Rows from block 2, named by matrix and row number. Each number is 500 + 40 x the weight over its row's rms, rounded and kept within 0 to 999. All counts start at 0. Numbers have three digits each.
# fc1: second MLP up (model.blocks.2.mlp.fc1.weight, 1536x384), inputs 192-383
fc1.704:493521477454499557565502529470476521534484474513501548462533480497540517449528535540473516491539505459562528483482512574465535436491437508479468490459457459502495497501470547502488505520560482501498487547447487496466557461459521502523462521534530502495479541502552466458420562544450469519530527609466408514542521524515507504529488438507558544463536481469559474470459468468498436474452512547482541512495503472552486465472455446502423514544505573489462520463544544476526534537455544517520357478497483497490441467527495491536502519485533432467548484464590501484528534412470573492
fc1.705:515518534468571499547495470508423444497518444525484542491500477470559469428499515465522533513540482506501527461552492528533529449564496545562473462571437521508464496564521612460468540544536466547535542449486497484444546463472505450500527503492501480464489506436399519534463566465489524507430548538470481465556524564420523468569505436539538517464488417477445519516529479473523449544481488512479538486527521441499516550462507481480492498548475512477533570419566511483471521521467612552475358492509489444551379497504523488544473534539555474453501498470478492511539482488458532495
fc1.706:471468436474574619544447558390503527519543476559449517469524507550517528469531550486536522470537500432482520459517485529480485489551400450532442471570480451478510427544511506550501511498511499511469535524525475502448537549564470474546513499518515499548469565463461536513426547523463513470523522556496475457494519457470573487556505454490503515502562530506506467521478565478501501485486476569476477408507540485490496502480579483500459535487554560446511610447524474484517467475494549516491372510520542443501467494528465383465441578539515490495500418462500547530542495481418599440
fc1.707:446460442479581571520468506505471519516436475493495469489487491506448494454549501483540454479527493424471545547522481526509512457537512554540535493553469489506444522562525564477478485522582499518520509533460474486509577502445533473471477508519528540488475491392469515497406535480452512549501576539463466456546547507495485506515470438485542473500593465499508457523495433504529512524477493472429551444471483426517478557505535485475520550541438539507538513439537514472479418482434537526459389527543489497459494438464487480446476531535499445483512461515540537507525473473442488474
fc1.708:522475483459574550534490516447443542538498461547460559467456494516500473445543522520557507514528509427519564469474466519506527497559452480436483450549460470502488464515541553432477554489541531568495484499452442576539503534517502433487475502547543528457516534475488541513411540538468497468444489528492483455513491459432473515563458444497555560504534501548510501491522445513541525550452508535464487508558510450554534556474485544478481490554444567454540537454588465466473454487454571494500411500485478477476466437482490450497458503566533487443491445471554523500505529380473578408
fc1.709:489485520549498536534488448460446525554514482543523470520448449446536509437524508515514561481526550451543529539464494518447495463575538507468483468511400459587465468519503629467508570526504508509518506521444479518524611443556467524493549501493490494502542474507550569500445569473510487496534519498545488432490511542473490490587553465527507543487559491512529459505459486535488460563481469465533519507450551495507433495449525509487495556516467601524452565512572458458442457446434559532505445522495444442503471558527508504511448512552469442543526469460515538495558501493456567497
fc1.710:526489449533577572553493479454442480498471524489503484471540517507543476383532522487521550546520541436448485491500457570494512432505456534504480444578440413499451495520498545495474485495555590503471499515435478520494481515566522455454491467530506504467468543433515531539496571549467510519516534535495451479489481515519528493473482496559517556431509485548464513485509424530535431509460469518503513434479548505528552554465503456518467507527519563469437545395534439439509490470468581488389421550507511502531517492549453408522444456477526469497462522453520513497530472439418537472
fc1.711:446480463436592555570485446452454497498545551501433542447483539492533544441560570488531480546590484409428541531528433512489563488567456532465509444574439452518463472538519534508545543527592548550424541486444541547472548495459467447490460569509483522535469490498511477502554538504477560454447555528516462492477478490494516478511516422496533555444566584524498468470426557466539515490482460474481475424519512507531530547503477498498510526532477569510529551446538548496442490536489494563539401543534489475531526488487478445450471541545512549505495494472548535524563458440433541491
fc1.712:468520463508524600521458406564490518520492513518469576513475480490474558521534528486552515548515558462466555525508473569487492488507537483542483467548482424551457483497471536455460499521539584510559491465425465511468559485492501460451477473469533457483468596430500498530418581473458478471489563580553472448470531519413530498546514492544537495515606497470491506493498481435543474501438518530439510440523533495462509558503489478500435496582492468480462546407576491471534553504472497520452464518482554450514455498493483478471464544517543447476509483465573538449544530463425562439
fc1.713:459469488487533573540458456475476532469510531536455483459522517466563489467582533479578534458507516431464567468464464579499537445542499511542458466492489427484475498538525514491517466527533524513531537446492490506503579483562505456498497466493493526543509504459472562457438538527521496538523533562489448546528494479497532477554470402528542525492557485542458518524506504436555452491478508497516490388511604468554462508522551506481450493554451551444488599483557482550488546481464575501489409552494525461568514504484430505485454552540499457463531535502458553486604512473462586450
fc1.714:453458499474609552600518515454434442557529536500477541460479540497521505402526479473524487437475544542497517487460433514526541460650519516506500497543474427523454440577526521490481483504512540532487508492462452495440554441535541498451449458485534438465521518483488540471457570493487473464556544463476469474538493424485514528542536469476507542466549537406469474506543455474536460551482482555517523476464551444518480501503419539450477535536471564464504596418495469493482499512441606515435424521438481503530472436570449489521399495502534541450544443411527550550545489425436525493
fc1.715:423475522461522510536490482493481502623476528537454527455488488531512536483528546483530512533497529505471510522480431551540522495569524504502469430541442459547468475549443556461459511558555523538511493462455471567456559527475534422458488500515506472536524577483467497513469614485480515513466572573534521421482493493410543549508487417516562545504557532570492519494501488434531446534454466564520487508503503455559457499421465470502566510486489540472471497476580536494471529503507519483521435518539467474548483490546543500485439574501491462462450453488560532505549507411420534536
fc1.716:505544514527572550564531501474469477575467516492538520508501486488462492374548551483564484499550520457434556496436539592489462481586427564507480484541498459506455492545527522511468519543535579507494452461457479526479527457458499550546511459474489507479529564501512512507423616481453496559480565566487444455458507480399550517571504408487527527447551496486499456490481496460492380528515458529511469523551569464501486558442479519451513471533487508449447519434511518450490479473479495481488442449538552457498436494474498432519455541546486466456516469469515485536529440401437556492
fc1.717:445470475478504549558480532469416485545441541462511497426465427468511517461530513441561553530562534444530540515480505520456538446520424503499458420500460411586471507573530580472510485534539533560521475508471440499487505514449443487451498507465502477477503517468475509531401578472451513476481518592469469519467474464450501484553519481534510565507509548461450466546482475564504463482440452472528483502511542485520490592510484474531508507497496517450435507497539505453472490465413589440478426474493532388480504418543492478464504557551571517520504457480567517555484481478499557460
fc1.718:548434540523516453552517479467483491489454573490424522476500427459449470482485471459570489490571545418469536432503443541507496537535574479552516433534464467521518518549535507592504573580564500580516488489469479560474532454477532442512508466472498410555521517471563544442463519550528487455488495503538547500494492517386524451482518452511486488544578521442541476482541548464513442484494458471490509541519529468500464532529518510435492534566518552465486517501518445528486432507505534523520413484502527538472501552489502491566487482552501484524525588423539531443524521475511578553
fc1.719:407477473476507528528479440499472481522472508511455535409479495425476458439541513478514472537469539423503481509441463468429519517476488515540508497515463444547476382536493533476484452535546553482484505483449433517464572504447541483513455437481480486527488514462550492502452501520482550486443563515457489458482505516464525546559516487519524530490546501471522482607499484519462492498504490557491523498526521521554537534409496508432436521548438497457524544415591484519477532455464558508463392496509515468504488485524551516520477571507552460467511488467551533476508446431459535425
fc1.720:495486454568555577495505462443475493567458525505494527494560514555503505478502517422548460514546511465472504510603443533469526449541474618532493503504500437582527527557489565452475507533547539509471474523436469493499556504501577473515462480531489499423502531463503513482426576513408492503479501516482479465476537452428542476583518463566515516444520525506480473415498524485491395458463518490539480502473552522492455504427544512435466546520460561466410590456511532462495461503486545495508480488521532529520496496506517441530449559523500440456525513510478548546594441466468541459
fc1.721:488539511509529582526469505515463527613510505507455481459507486470480494456514532504512555464563489427471497487506456535479551447465523509554445491476522537529512483487531580521451449504617549510497542508455499525497574482493566554483500480481519482498510522496473507452521519516484571442490535550556535449444439501523493534571502499522523504486534534502492563436482435488497453564459504500496524461524532444488511544472468489415467517540538556504517545350573524477520570484522541515513426534469449480488482531576491470480490506513556399456508491553510517543590539394388544512
fc1.722:514538486507537571505455502468510537530549469567506495517536445432530505457553496524497514423533530426485524483434459536475550432528471580531453488531421434490501499539447550524463532535546507544503451478456508582528548460504495512515477500500498485552578493434447513464446532581537527452498557533488486421467532501478558528542469494495513503470583441509467525514441490553463490500498450522537536505478565482521572519447473434494513467543536578451529573490570465471468522473475508519468399509476442465510436496568513502479390506512525458504512500513556566519546449489460588515
fc1.723:475474468451578547534471472441439524553505557565444559503495528447516490446549552466507510505514556501502503467447470523465539474513523542531517457539438496497490529576527548507555503566499488545568510538381488479426575470477504510543470516487489522534496555385489487526470563535434549508512566503425452427469447461500550510568550425565531525434541522400479487537500413447498495449470481506445437399513525528483526544497485521514476554532503567492448566486551531468486510519470508470485427502490493455549494526510497540492447518524507449492487511549540499522494452417420555493
fc1.724:478491498395526580569486515474478466546461480562515502466461474443472499456540513468525456522560499403434521421460440600502498456523479467448494478563492475465507460575512571431494494564511542522479545543478419495423522430511497513465513485476449422466475509409454496505452496540428454516498537538481472508509475462481478487542468468540542549409537527582522499463545495480522457507424493492514488496514533504532504528501446499504448529511484557508493534449500520471524479500464579518519413565522502524461519488552507398500449524537491399485478519493505517525566467446431559379
fc1.725:516476472441566521563457471425506485507496550596532515492489484506501454450500496488524576493518511434439494474459494568509558456545479472507543481591443410475423511593503546474531492530526552527559508489464542559538555463458492475482510486466494558481507521414517487471477549458471518504476510532529483484506489478490502490539536427546477556455636481446536482531484455453540516518479485511476468450561493462480521546458510509450529531525538497497515558475511519511471466538466494482523380510540531498478511443497502490484461577498490473416448485513490539432530511403442562514
fc1.726:483501487523525516421490518549453464541488532504488498418502458533539531466504525532500469501573554472499588448463422580484552460526452528518517495537448430605489583540482556429507517488493518476509562469470503527513533510510435502520434484497462533558561491435522531530444514469504527511495497583512492428528521520485472502549449515547534502494530512509522526480457537471521522480480433480549536491522535456552529523495515584485520508539506543447444590462492482495495471484437586538495386460517515432557488490470492469527435554497508489489505470498549526530547458452402536520
fc1.727:489530500521553545584439484467466459578462533529530544484480544456492518435530534509512521427502483488488509506514464526514566457509427522562466490478452487541480475544469589483499496486555517516476455491521453562433568511537536444488458524572517475516474505360538526453503576480451465549504554534478497451448499514502565511564555493456545536498503544467577486480518506445540486541447521514493547460526578446498521633439433490474555528513520466524460563430560521481462496504457556532475359503487522448572449523532532465428442551499524488472571427459531514488581490471436542508
fc1.728:484458509485539547495437478464453503504532461540444568533513498523427536452536608477469521555583517457449538519502439562558542396536504522490515473528436406456447528551545569480480483534479504526446493548501443499469589529525520485488490454436542514579534556474441525479449559465479480498444536558566469462479509530522517536510510419547516544448561434487490517483450527481571493504486496534461521482580516414563464492503466506473497526568489518485492558467576464490465453502459577508488389497429541433498438511504482503511505524546497458461468484528487560534523528452463524491
fc1.729:467450497495551562478503488461522539573504441578523566499513448516443442463583555508493487473518492469469520491460442538484508474591445448504481499548510475452495474516494589460512532435570552512499560425449560539528573527492508509459459502513479467502505514467547550492416496532465488478573532523517478469477507484469586456558485490516530504470537510508507500556443450479516527474451503478451542484502533443443470457488503502502421488550495522483432541458543479459493502506476543487474402557492456527517382500489534512463484535533524378514520472475507528507551446475415459527
fc1.730:499422542493551557505455533438478484572508558550563551503518517504465468412492493465555463533441459478488524459469488531499542442577481497508456458527511438546521507575499545468521446518524482516485508497451510511472580422477541521507490453442494499553568544475501546450452521537480511436443590563512443527480510492462505548500475475530556543462601511453450554582457451476516510511407506550519497448495582522493489496437495471450522536514519547491530539431569498461472524434452555523463458545492538458515439474489463401534437530582571449517490470413455519498502504438431571489
fc1.731:510479480476577569539486490438510541509420531505498485485443462478551446485511544460527515520490514451455538469461496523474582449577502554521480552531476462511456467518541553519474469512554526536429550494472448518495569425457540454477477446475517509517475530466489567463492552466395468477448535523499489500504485526420544453493480458471517524493498512471552504547512450433546524534464503572473504524508550480497473546448486470491482514486550552461434610441495516409483465473485523525521410491462497487493437478525510458535477554461490422528469460531570541519558475465451528479
fc1.732:497458496523570522542521466480467491589521525504555537475491479491490483512575486499523537531520524488448522532488462466501546426499486512555453426511427446552440477565478549452488482515529507529472516516561480549500572519499448496500468504496516493483552490512471539497446566437449537518439540584509495547487524480455494461556514421486501571466564499545481486527476490521481534516455480518528560496563484510547494515525488479519497501603489595421483549451518474515462489490446519445514426546465497408503475548573507476496469533567533403461504520467546506508546416497421570534
fc1.733:420456451511552555551424424545417545590500499551458552505517466493496587433506487548490532494588554440449546476453457544506541493515528532518446438581489478464452470534462568457405474509514475518482523464475458484537540457461546506490510523480548490480475554418528513565456568530518501531512535530461493479528508526502539488549479402518486541528548527474471507515508467537535421518497501518523513489494482462523453502487503423534515470487525529470412540463540482464493539520461556546513430563479449518538502467607497486473506513515542459475495477468531513503555465470409503547
fc1.734:524486492474553580525479402515455546567464548542496501494487401440506498491534500451583614523457547443507527525505513510533491459521499546507457473508420488489468503532483557502475487522602520542537500525480496491451525442516486444477462446558501525498552578450508527456448514467427486452487532568498455525530532514416486540558522414481476544456544511512550529505518465527553488504466468529517425484584608526498502558487506506465474468546534521489496538471533506451470530448501512501524418537482460465491439550546524476465466528595530446479470478492455514485559528426453549497
fc1.735:531565502505518522553526436468432528578456499495510557526512477516487525484523458535487484485539542529424515527460521439548610451497406526511526539501471437507509456598485496450452493489530496556525468481485530570538562497526478467485489482548505521477534518496502477501414552505509533523452516551486443492483521508507520489559508438455484487493618526489582493530497505477526481476485477563529500464533551517466460540464531475423523519517518483451462523417514479503493524467500513529447437553479477454455455468470492489470477643543515439522535488538506535490531478469454516501
fc1.736:478459449512551533568466467502466462562455502556487519473547520494490483448533517444522543519548555473475523524492470577508504476510518467473454541534425444486402511550466492451531494549545515527500512510497397472448537518521506497489457524562511510513442499506453551483448602502476509506492558523522498472480478497475538507529506477511525516475527486491458470546457492500487529504455467562445497553512530532518493474455440388467437513480536518492492541404559507473463521488492581570504417539530497485534492503499474553445476573528506448466454512491573572529579426426445495484
fc1.737:489497479511557571546498510508459506585519385482519479485515511461557472465545538568514468495555501486499552486471522533484524433513456555554500425511387469475441461590453558455491475522535536464501504490426474492485517487507505462494499485477516544554530553459515508479469557501448537561457495509487475454533462501461540532540496438489508548455602519504516481487498480471524500501540513570536482511510551491481515546432484541423445546559517571533416581440498494521476475479432530540479447566523465426488521544499427497486405581578509440501489525454555510469580526434470564466
fc1.738:499417443491531565510483481451483535555495443522539577511496478458481490482515541455519478490535513457404540515494423492491522445523463444511441505535463419536542523556515612458472537548533526597479524468462502557533527448466537450525474508453544539536585532495477480566511541449479430503506645567505477434528518463473516466575498423536561546473518505492435521480464495460436503423439460480498449497517529454561573550456553534506428514541484526463482507474530454446468446531446519466522404519482563413550429467482477545555456495536527441501496465490561552508546474418476538450
fc1.739:459524545494540562555499479524531526527464534559440491451511481584555451463588503532554492492543513461483547481510501472520435441533480567541488547524464447534514471531473605502491467552591561556514466539464494521449643492504537487520522562485527465533485495465516479441387592471429478440403556545482451474504476523496488450555542448481529513484534504495521524456503463485525469500490504479476491449434511491512545486455443502553443478541482579422515543453511524480524464498491595489517462493483517409503493533533527468467527527560459472479478424582490468494566442452468569506
fc1.740:531530521558576528561501454378468495487544527552439512408503477536492514463550479514454499506553497424493545487393474503497576477574466486545515478537472522525498472557435505450481509533520542553499554498471482543476578462497530480475484481477492528487490574455484495472432534498515490534555543529473461486532536460429531519561512416510498506473606503524530529529440514507535467511514467514515503419483464525590477549434527555517519522518538586490493569435527520486438474431460550514431380534445504422497489472543488416506481504495549466539476496428499519543546440494426502496
fc1.741:463511493489518501537455466434483508568473507518537504522485432515551475465481519512531469519520502451471568520464477530468556449584486461531495463530449389507456461550552598473474511527486512508524477537489477475459573429473501551499496466453543492497503575457489532474441579528417504432518543523463385491488496488431482500522476466499505475426512504509478498490464492506472413543445515431473541430521544470527545533410496500476470495493534525458461585445579490483427504517479482555511434499532528491483469486526514492490532503520478396489529475518556483545585467492385500514
fc1.742:484481440530569515523487487501483533587474532499552554515524479479512514482514503476487481524523506455487484520408464524483531475550486483514517480529485444525452503539505508461529508518546514586533547472478460585512614510519495438509531491508450552534540490488493478460451494464483455572474536565485442445506494523509526517498501469452581503540559557433468473487484487538505482527564496554530504522527518470495507542419503469496474522468505518455481554463500443455481449505471543484509389521516475503536560492544464456456480522515542473491489508460513583544488476478441470485
fc1.743:490500449453588560510454470461482511613459530500479538491550452474501498440470506473584460531493493465440527489417513556495509418522520553537533479467456441526497474565519580481511554525579500593558562487471481531498555524444549499502447510481504445507570561469535508510477546496512528542466476533533469459488458506393529548550529464487512534538572541487480478557519486454532456524494503550518441468512485484451447463511484460463484539544508532532504521381542476493436514530480568544487400517516536472437457467517546498557466502524555458452425475510538502497548518486448533491
fc1.744:447528498540528588561533527447483457511453475533541552449485498477435524480573468482546531533508525404440543496436532591500582447527462497537487516515395470497478459538558487464453480483573526536451497440464483546458556549456506472462501440474489480538495493438480504473472562507476547470461556564497514450512501519404519496487494506473551560500558477466441410518522547482502429516488416569575520476489483468484433501454494512466502507546431485464516526441544510512466462490475577461526390527534560489536534489501480504530420547525508463441504511453567501540507511455453546481
fc1.745:508423499514501577454465447514524484526521499492518434476542549505561516476472530480500475523496510433427522493512521513496517449566447532496517484516460472581472447547482579481468494488522504519563503491458491503543601458535516437448469473438536429522468475450512553431425500490473542526499569530469508497519556569538525470580524479565512567494582473513484528506456504443533426499468479490510453467431491523511491498452426452484471458541488562474519517466488515473489492504499611482548382479460479476508416517502517468469510519505472433498476480500605572503521506449429546456
fc1.746:480477484478534593478508510446441521594456517483524513504525484502501448483539528456577509496511500472436581485421488535461487421566470444530459475523442448511432494524455539476507527547587552542521503501517488562459544493518489431496439461500536487491512556472481486518443516500509513494482559496472508471470558532428480492521520427497538471563500476547451471517467434495476437544444513506529485499451543468509488552435476512502509503518514528502445483433487469483468474530474607543509461501552461458523442550520474469453476542505461464448554442524495502582574464417477551482
fc1.747:554490504450533520529501501523503544506485514465523535496513480494533527477605513474493501543564503463520486550512497522591501445519475491515547488506430503489430473549506533509480458530574470560493535538467475504484559468449498435463519517476583601528528517470474500478474568529468513472468514529443461530519515480493531461530511434543506562561539484519458537563445441502508486487393508528485539499508560487489510558468479470449493545549496531557500575454552446486508501529483559464527403509539512460508465505563468510483420538596485510481461549510535578502562489390438446454
fc1.748:424548484474549526454493527491471473552463477545525492450498456505476502503488494441502501514567538528548535468452458531497477410501418561495562487572485412496499503548497531479497467521535473583569538479459489471507622479481564520470496527475485496488499540481480566490455544563448474481458500537441470481529491582487528527548544441417488512534588480471499553528486552514519464543444483514500489428545485452506495600463425464475473574578491547477475528463545501492465454498462548472500439535462574452466473531521478527482409572494544401478499460486496504527552511490474539552
fc1.749:499544411476522559488497488435456491508551499495421517476484512468486497475524439466495490448476520549441576528458449571481563434527523531501478522577449463538449500547544605510516468509573518522536502488445440521534557479490532452512428529536535494516519495460542552445432552550510487468456552528469451492497458518457536484585530496556521516491557525532463553540476404491439485462485500535495516481534535486578489501424439481478451515487503543517521470491508515478511486490492586543483433482514426473470461517484489474465440531522536432466557493492468507493563498447464566414
fc1.750:517467482472537524511500462460445516587465561516502536476504507404518477432585527475507489438553488460483512478532421514464501476510435544520459447487533444506516541560506536494458445622524548549535537470454516477420555462441487491487468481557523485541550550495556529569439576540481539500480624535517458484454532542531573537609526445501496488521597532502482470536513515497539462517458494528472473452507483456500460516446494493538455484532544545422475463433517446515507469466459532468484393511541440445501493510515500505508456548558517434447501485511504473538593542481471554471
fc1.751:457472483521512530530490471465453523541519467530516500482521492494507452514547536428490518437502550439445540501484434538557521466522411464447459434505452443498492480505497498473536509492569531505548510501506415528519562465514460458568502467504489460489509548465506496499459586481472514589421504523414436477507556512455531508555486430476498577465556469421531508550491430469470457470467495516543487496548482421536455507510408475475434580544559496465510532463541502492451499456497566456573395502505489471532494498564446506500499522481571429497499470481569532458581405423450592520
fc1.752:451468516501569551536487471413509535590456505514517474469559427475482538448561525446547542502477539481491558476454487505510512430524470472456428511538482480501424534506593574487531480518508503511555535547543486517467551517521534438472504483549459537514489583463519544493418529425528551520565504605438478458508492488471521461542472435499563525482588481492458501533439497497533502539503521498486451455516513420493491540539479482498456558538478561500519535416559483497507487515482519448498363560492455521512481487519548494515469541530495441458469435550542510486548521448424517499
fc1.753:488418456478590457463472481465447449497489498536454518493508506470518526473521495423541452488576583503499585502449420549515554481490464537551475464516524456514425495552487552533453485550553507541525492475449533481489517453530522476489455497530433517433433527453536500503448525486459515446506557574536476459510525518444515525507507444566514540459533513470520518491515429467482433551484480556496548513495539515492550504485483468554459544565514569481407592400535497434474457414499511488504433503553487490492455514491461498458432524543480432510520452502544576439548515439434535502
fc1.754:489554463473538559530465517547517464542494491527483520458463440512511515487535541525454470491565488494446546515460437570474492455497449455527480491534466525567522476603418526476493555514553514557511548508478458504522544521477475438489466478457539472487459555434466534461420540499441490491457557553513470472500482512555600505601535466522515574544533539508474525531491469513464442522504480557544488503459555515506476529427467537456511430462482577441462508455589492506457511456466626520483449537490502425477431519522503441433464515497531419462487483479476575517523461433412506464
fc1.755:497558496540501525528482458409483488562511548512467543514478486444473458430518536482488522501547501461485592476456435498520465414529494520480448472533472413542560442455492510510468462599526564497491520510450466476463541523546612504459495514475504411533507597426475498486489575509499543503503544507486513486464571560496562481581518516524536454449494534533507508495454489498503534434525550550468502464499570387484514506443498457504465467517508546481523548480549462457465495452425574509425361477498502533506462513552524513523508561534533482516481532453465506504513448422405538505
fc1.756:509526509532545535525489475484487537611494492523508509436484505461509485443517493482526553475536501485505485528522494546519585460537448507518511460496402407502447496525500550424469484511511473522505477496388423496507555484493502464458546408512538523478499507471477470524438558443478467497482557528524455493500550510475531460568457417521621534449572486470492463492512477517570468514492509525492511490501499555505506507520534525457515509549554521493561578459538498499477460480473586488514440540512458477514520481494477467452413534530606418477519463475464538498569487418419527439
fc1.757:523567356459534539574545456443454497534470494489485523467483491488469497465546500477503441526483545410461528462472461513491474489532417552517519482488430528554482543577475519539481530483528517544508512466489432489483623465549489456509476479554489470486477554429499568482439570482553454511463497551556516463477496514446494550552564447554545501479539565465513467512481514499557500553487557496460509450489455499460442530522410534479525519538519554454464550455540449447517498457469547516452428488472496480502451497530484511516478538528543416484504488494540498548565482473423505454
fc1.758:472577423542601515482472459466494496535488554521518516491503473492461471462589543484506509513516463496474536460476480495450511463537524518564497479500481443549505437590469546439496572486550499524501533457455466553494606539516430436524461470494524489498552535513448509480475517542470450485494493569461478532498501583483529483504412427529596520516476531518513508526476479487507431471520440470505488443534454508518482513466499502502514463538502563454509495435488472544464482461467552468500386565507553491474458498559543523493493539560474457497475495418509489462505477427442548461
fc1.759:493404508472578560519481498494503616530532493545389526425460433473487500455548520477491506534532523442478510592512545550496512477480454516517480456546503452534508469554509565512504462474533550474531463510512503523441528460483549519495491452501509493490501543430498498533455535501441491540486504531512495500550496528435545494521512447508459506485497510473505484486492521494550495548469575551495521451442567490513546543473461560503495470509447476486495544446541460503505530423445567500538426520512494463538557549459514436505512553488535485418501430464436567494579462455459510489
fc1.760:462473472541522509508460409434503568549490475524493515474493491499493496486538500496584448563529517453450543483514490545511595441531460591507447503537470465547468457609539504513500507536533511498505499477515514565484590513523538521506479512488451501544533566442423455496412563531452415450503541586527525451491484560460545485544501472493537493557614501555517535495459495452584445529526527486517520459511517519543476517476515484439428483543541522473493560411528441511499481499469516501478434515455450544461398570467537523536448488519513450485499465492526545503530498477416495506
fc1.761:524477397462570501557490467468505532556480490507526474480497512501416542480529544517504533519513531479524600499462497529548534475465499451547448472467493438457475505553512499493510499483528434493482500512448505460534581558513449436500497445508477446528434512478516549505439557479474482506487535618502504494529445527493560442601464448508565491470580460502534533538506460484496456524498500494505430473591500533569510504422451474501443502559553524526513616396568430521433481482443554490520360495484508518460476522460505479522481555539507506532562471505493566513490507494453534463
fc1.762:510517476480591548483467541456524528572528455473404568449487447472495521426471512472481518545515528435466472508482450494502558541524486464541502489504487429498442463535519550443464502490514480519508512533506412504468564441531520517469474518480519550499503535478507561530453552503420536466513577515510490485536532601481541548543532468438490509477546516500492482519450464450558494510502547473490482495488486460524543503469499540463458505549516564491504535426497492489469498421434532516485407516476561420453474463566434488482464508536501413477534464440503580437542466409451452467
fc1.763:508537539480553577571454538456491500577517502538535532504502415522524578400521563487523494527577539491455541487489444487470502486544480532566478442533479476540491564565544571476509486529549464490512508543459539506518526471547511531507460440496510537538536446476468428524454547426473555497480530546474499458528510469449560523524450473514464556497545547500538536515498443397514467448444531465512487486494573496506492492406482506507505468598491512455518590467520443519517444512453583492475361525448440486527435558517508491538499529519548489523502501523532534529521477484385540456
fc1.764:462479486505538511539473479485523500538498497518472513505494465487497507419536494471525500544477513449458563492448451500463507430539462510516438479544480457577463457510474591467496455562522455487454549472448483542491601446452527482527479511476463500456514550439436493488454556518453426450446574552541440424500463488517511497578502447514473536558542503564479475477476510507521471470479448553457542492518528530580534483496498465450449546497472588488462570376488543495442523492436553483550407534562478487466498490500547474457530503477492447487485493505542528475541466456421569457
fc1.765:508464472517516542514487529444476508481465469539492496500515514488476510455528498427484465481548464443491519483442564511482511523505475558487504458556496480477491494522523574429448494594562481520526547499476428491480560434449564509546408505501519490512553513471499504456491590510434526501502554508519460464525522519516492465577566424492582570500551531549525478518503466472552454569423458488442535511486563464558494497465503429488514497561438544491466545437561522465485460506500604484464433515530521480524427480423498469495441547539451468540482468496501463482505474410392535471
fc1.766:489486489511529519515462507438482538537473511530464481484414471499512505450541495472507522435476463415509569483499443576485529448509481565492512431622460453536498487507506558429546505555548488510475592471461537552501540429512540503501523515532496523473555483466478532563455562548446548467501572601556470449484512492465563520523563458470536495502546502583461456505446485462526477498396521526541509458525549479544456540453470479500438531543480530498488551450493456505462511455507556508516434565470484442472460527512476465520510510535499440480543504414496546519550460474396493512
fc1.767:437502501496586609524514485494507539578500491549503521445503544417520492546493549494568434524557506488538568497482497527515523423562512567551540476550400456505473478520442614520460543508552465523547566529503486531486568502510522498518481516480533453522500505408500506497495555505485514481490537628496487439502507509450541530574531444517547541481572550498508515530491499532567488494506482551489491515522562518516517563445478517482475503550485496443539550366524535503483499468459555486485389521563544457488426527521523479477473552524531494477510475441542520439522518464364580437
fc1.768:485475473493505534445486493442514520526492555525514551466497447463502504488528493529544516480547617476509545486517459560460565450571429530516472473517471371499436449526472558520476496525496470492567490550500426489447530464517551486514487469550497504491466491401466508497512577459444527531489521553463433486417450475480575456523427395497481492449509536455455511447451492497502505469446521473545485447529558499588488519468478490466440498465479581473450575425536453468482500484433530464466448474532488445519488481510449475443433558556524480467488440443566454405545465469499548481
fc1.769:508533446514521579495493546521449514525484524492505552498558482485543484436600534449490525521546552449477555501452505526545526417531496458454486494527439448513429418515570570464504512521503536528510507468490472580577601475532523463434485479470556487456476460476488521532465504441511517518486546551467459452561535527449548467547527470510528570512572546504515587514483478490480455498467568505529497552526570486537493540476486494490459563541469557492496586448536471514429502501507553466469400568479497536491458535516511422498455523500562492564543483465503506569539420488498514525
fc1.770:460534497513515531548511450460454445566499515515502518522537478512476462479545565494530513525562462477521550455457469566501527506516488527483480458497473489499485557590469536521515486480535526484512567552428512461444556475459556507462460459548518477500457574467463537515424501533440565545565512531517440454533468578473520490524502437509563560479557489492516477508482465491504443518432470506503532493466547525508485412488483463474467596591452499488520549485542500474534531465478526520555422577547589463451460530481454460485406528537504430528513509431488569529533470403396542456
fc1.771:447454516470584531559486466413466494527531480516464477414526450537501502464523525423496496467524523472485516530470471501489574474557514523434515500528457539521473506560488592394505509489507549531558542522426494494496542448533547498493395466521475474436466503454524545445441570457476460488472551516528463415522565492518509525540546468500533502453511482459534444525541472502447446494454502528495493457474527492560492522468508488425488564565518533495433539441551480524487515485493563544451411533496453411524478525502520471520407512533542409477426445517524524470530539370433533515
fc1.772:509476461446584537536518564483467451573468472491531524460475476494497539474542505472546524488510486471517538520493447549538510487496425520561474463463507483530477524515508609481502463516550525550510532500434460497493549489515503494493461597503555506459420513518505505569386566492437507495511581509474455521560543522458497531514525428496539480480554529516518512489516495490535472551499489549489487451503563438528513555470473506482509518563517546488534585425580443538460483492474601531493415518581509453531433487476466479419425579520481430473531462496596457456624509464438555473
fc1.773:463533495509552509509438449492511489603472519496516484478505524488528516423543561496513505545541512453443541542464447555509542430524506540566468545541422457507510490564530567487528517486535507553504529482496415521479567428451564511430482470507461519551479522438478484517482500548472487486472482469496465442529466459423536487514477482513499548432583463443523522468471493440549478520494464495530509435512571517511511523401441491465496537523500498431484612428503463467491451532508544551452458546507556530474498489516510450436415554512526478523468478493466485483521463473486523471
fc1.774:440504506449541569445518514487458528594516529520468532511437454566512507521520550485508450514472507434390518504508445568457555461628497494484498455557433489549509488481526556452490478486565474582491470458424451472494533493506573435486469482477510551468564511468494562525486549465450481562506486547493474447511584483494553534541494481502548500483492563506515512458530404465509497482478491591498511464561463459467513467428433488484485509463466567487453601413481495477439516461452542526538416547551427524485478484506564475490477492518538389507550488456488515528547479505462488495
fc1.775:529499456480539551481484490482513498583522528510517494505488530500558511476538499452533528488530537405466497478451443523525554486599433506531457561514445472501441481535449536485412465507532492493441569480462433482445549449514510469492495459515477464540537562477513507468496613576469519479461498556470519516484484511502514520571513431490475569439501542482531523492534504464523486531413443504463453497557510469516489546470455493462545524489527480492433552455506491492495477480476626521512378594551490468546437504489451528495441595458525496517551411492555529486559459428484539477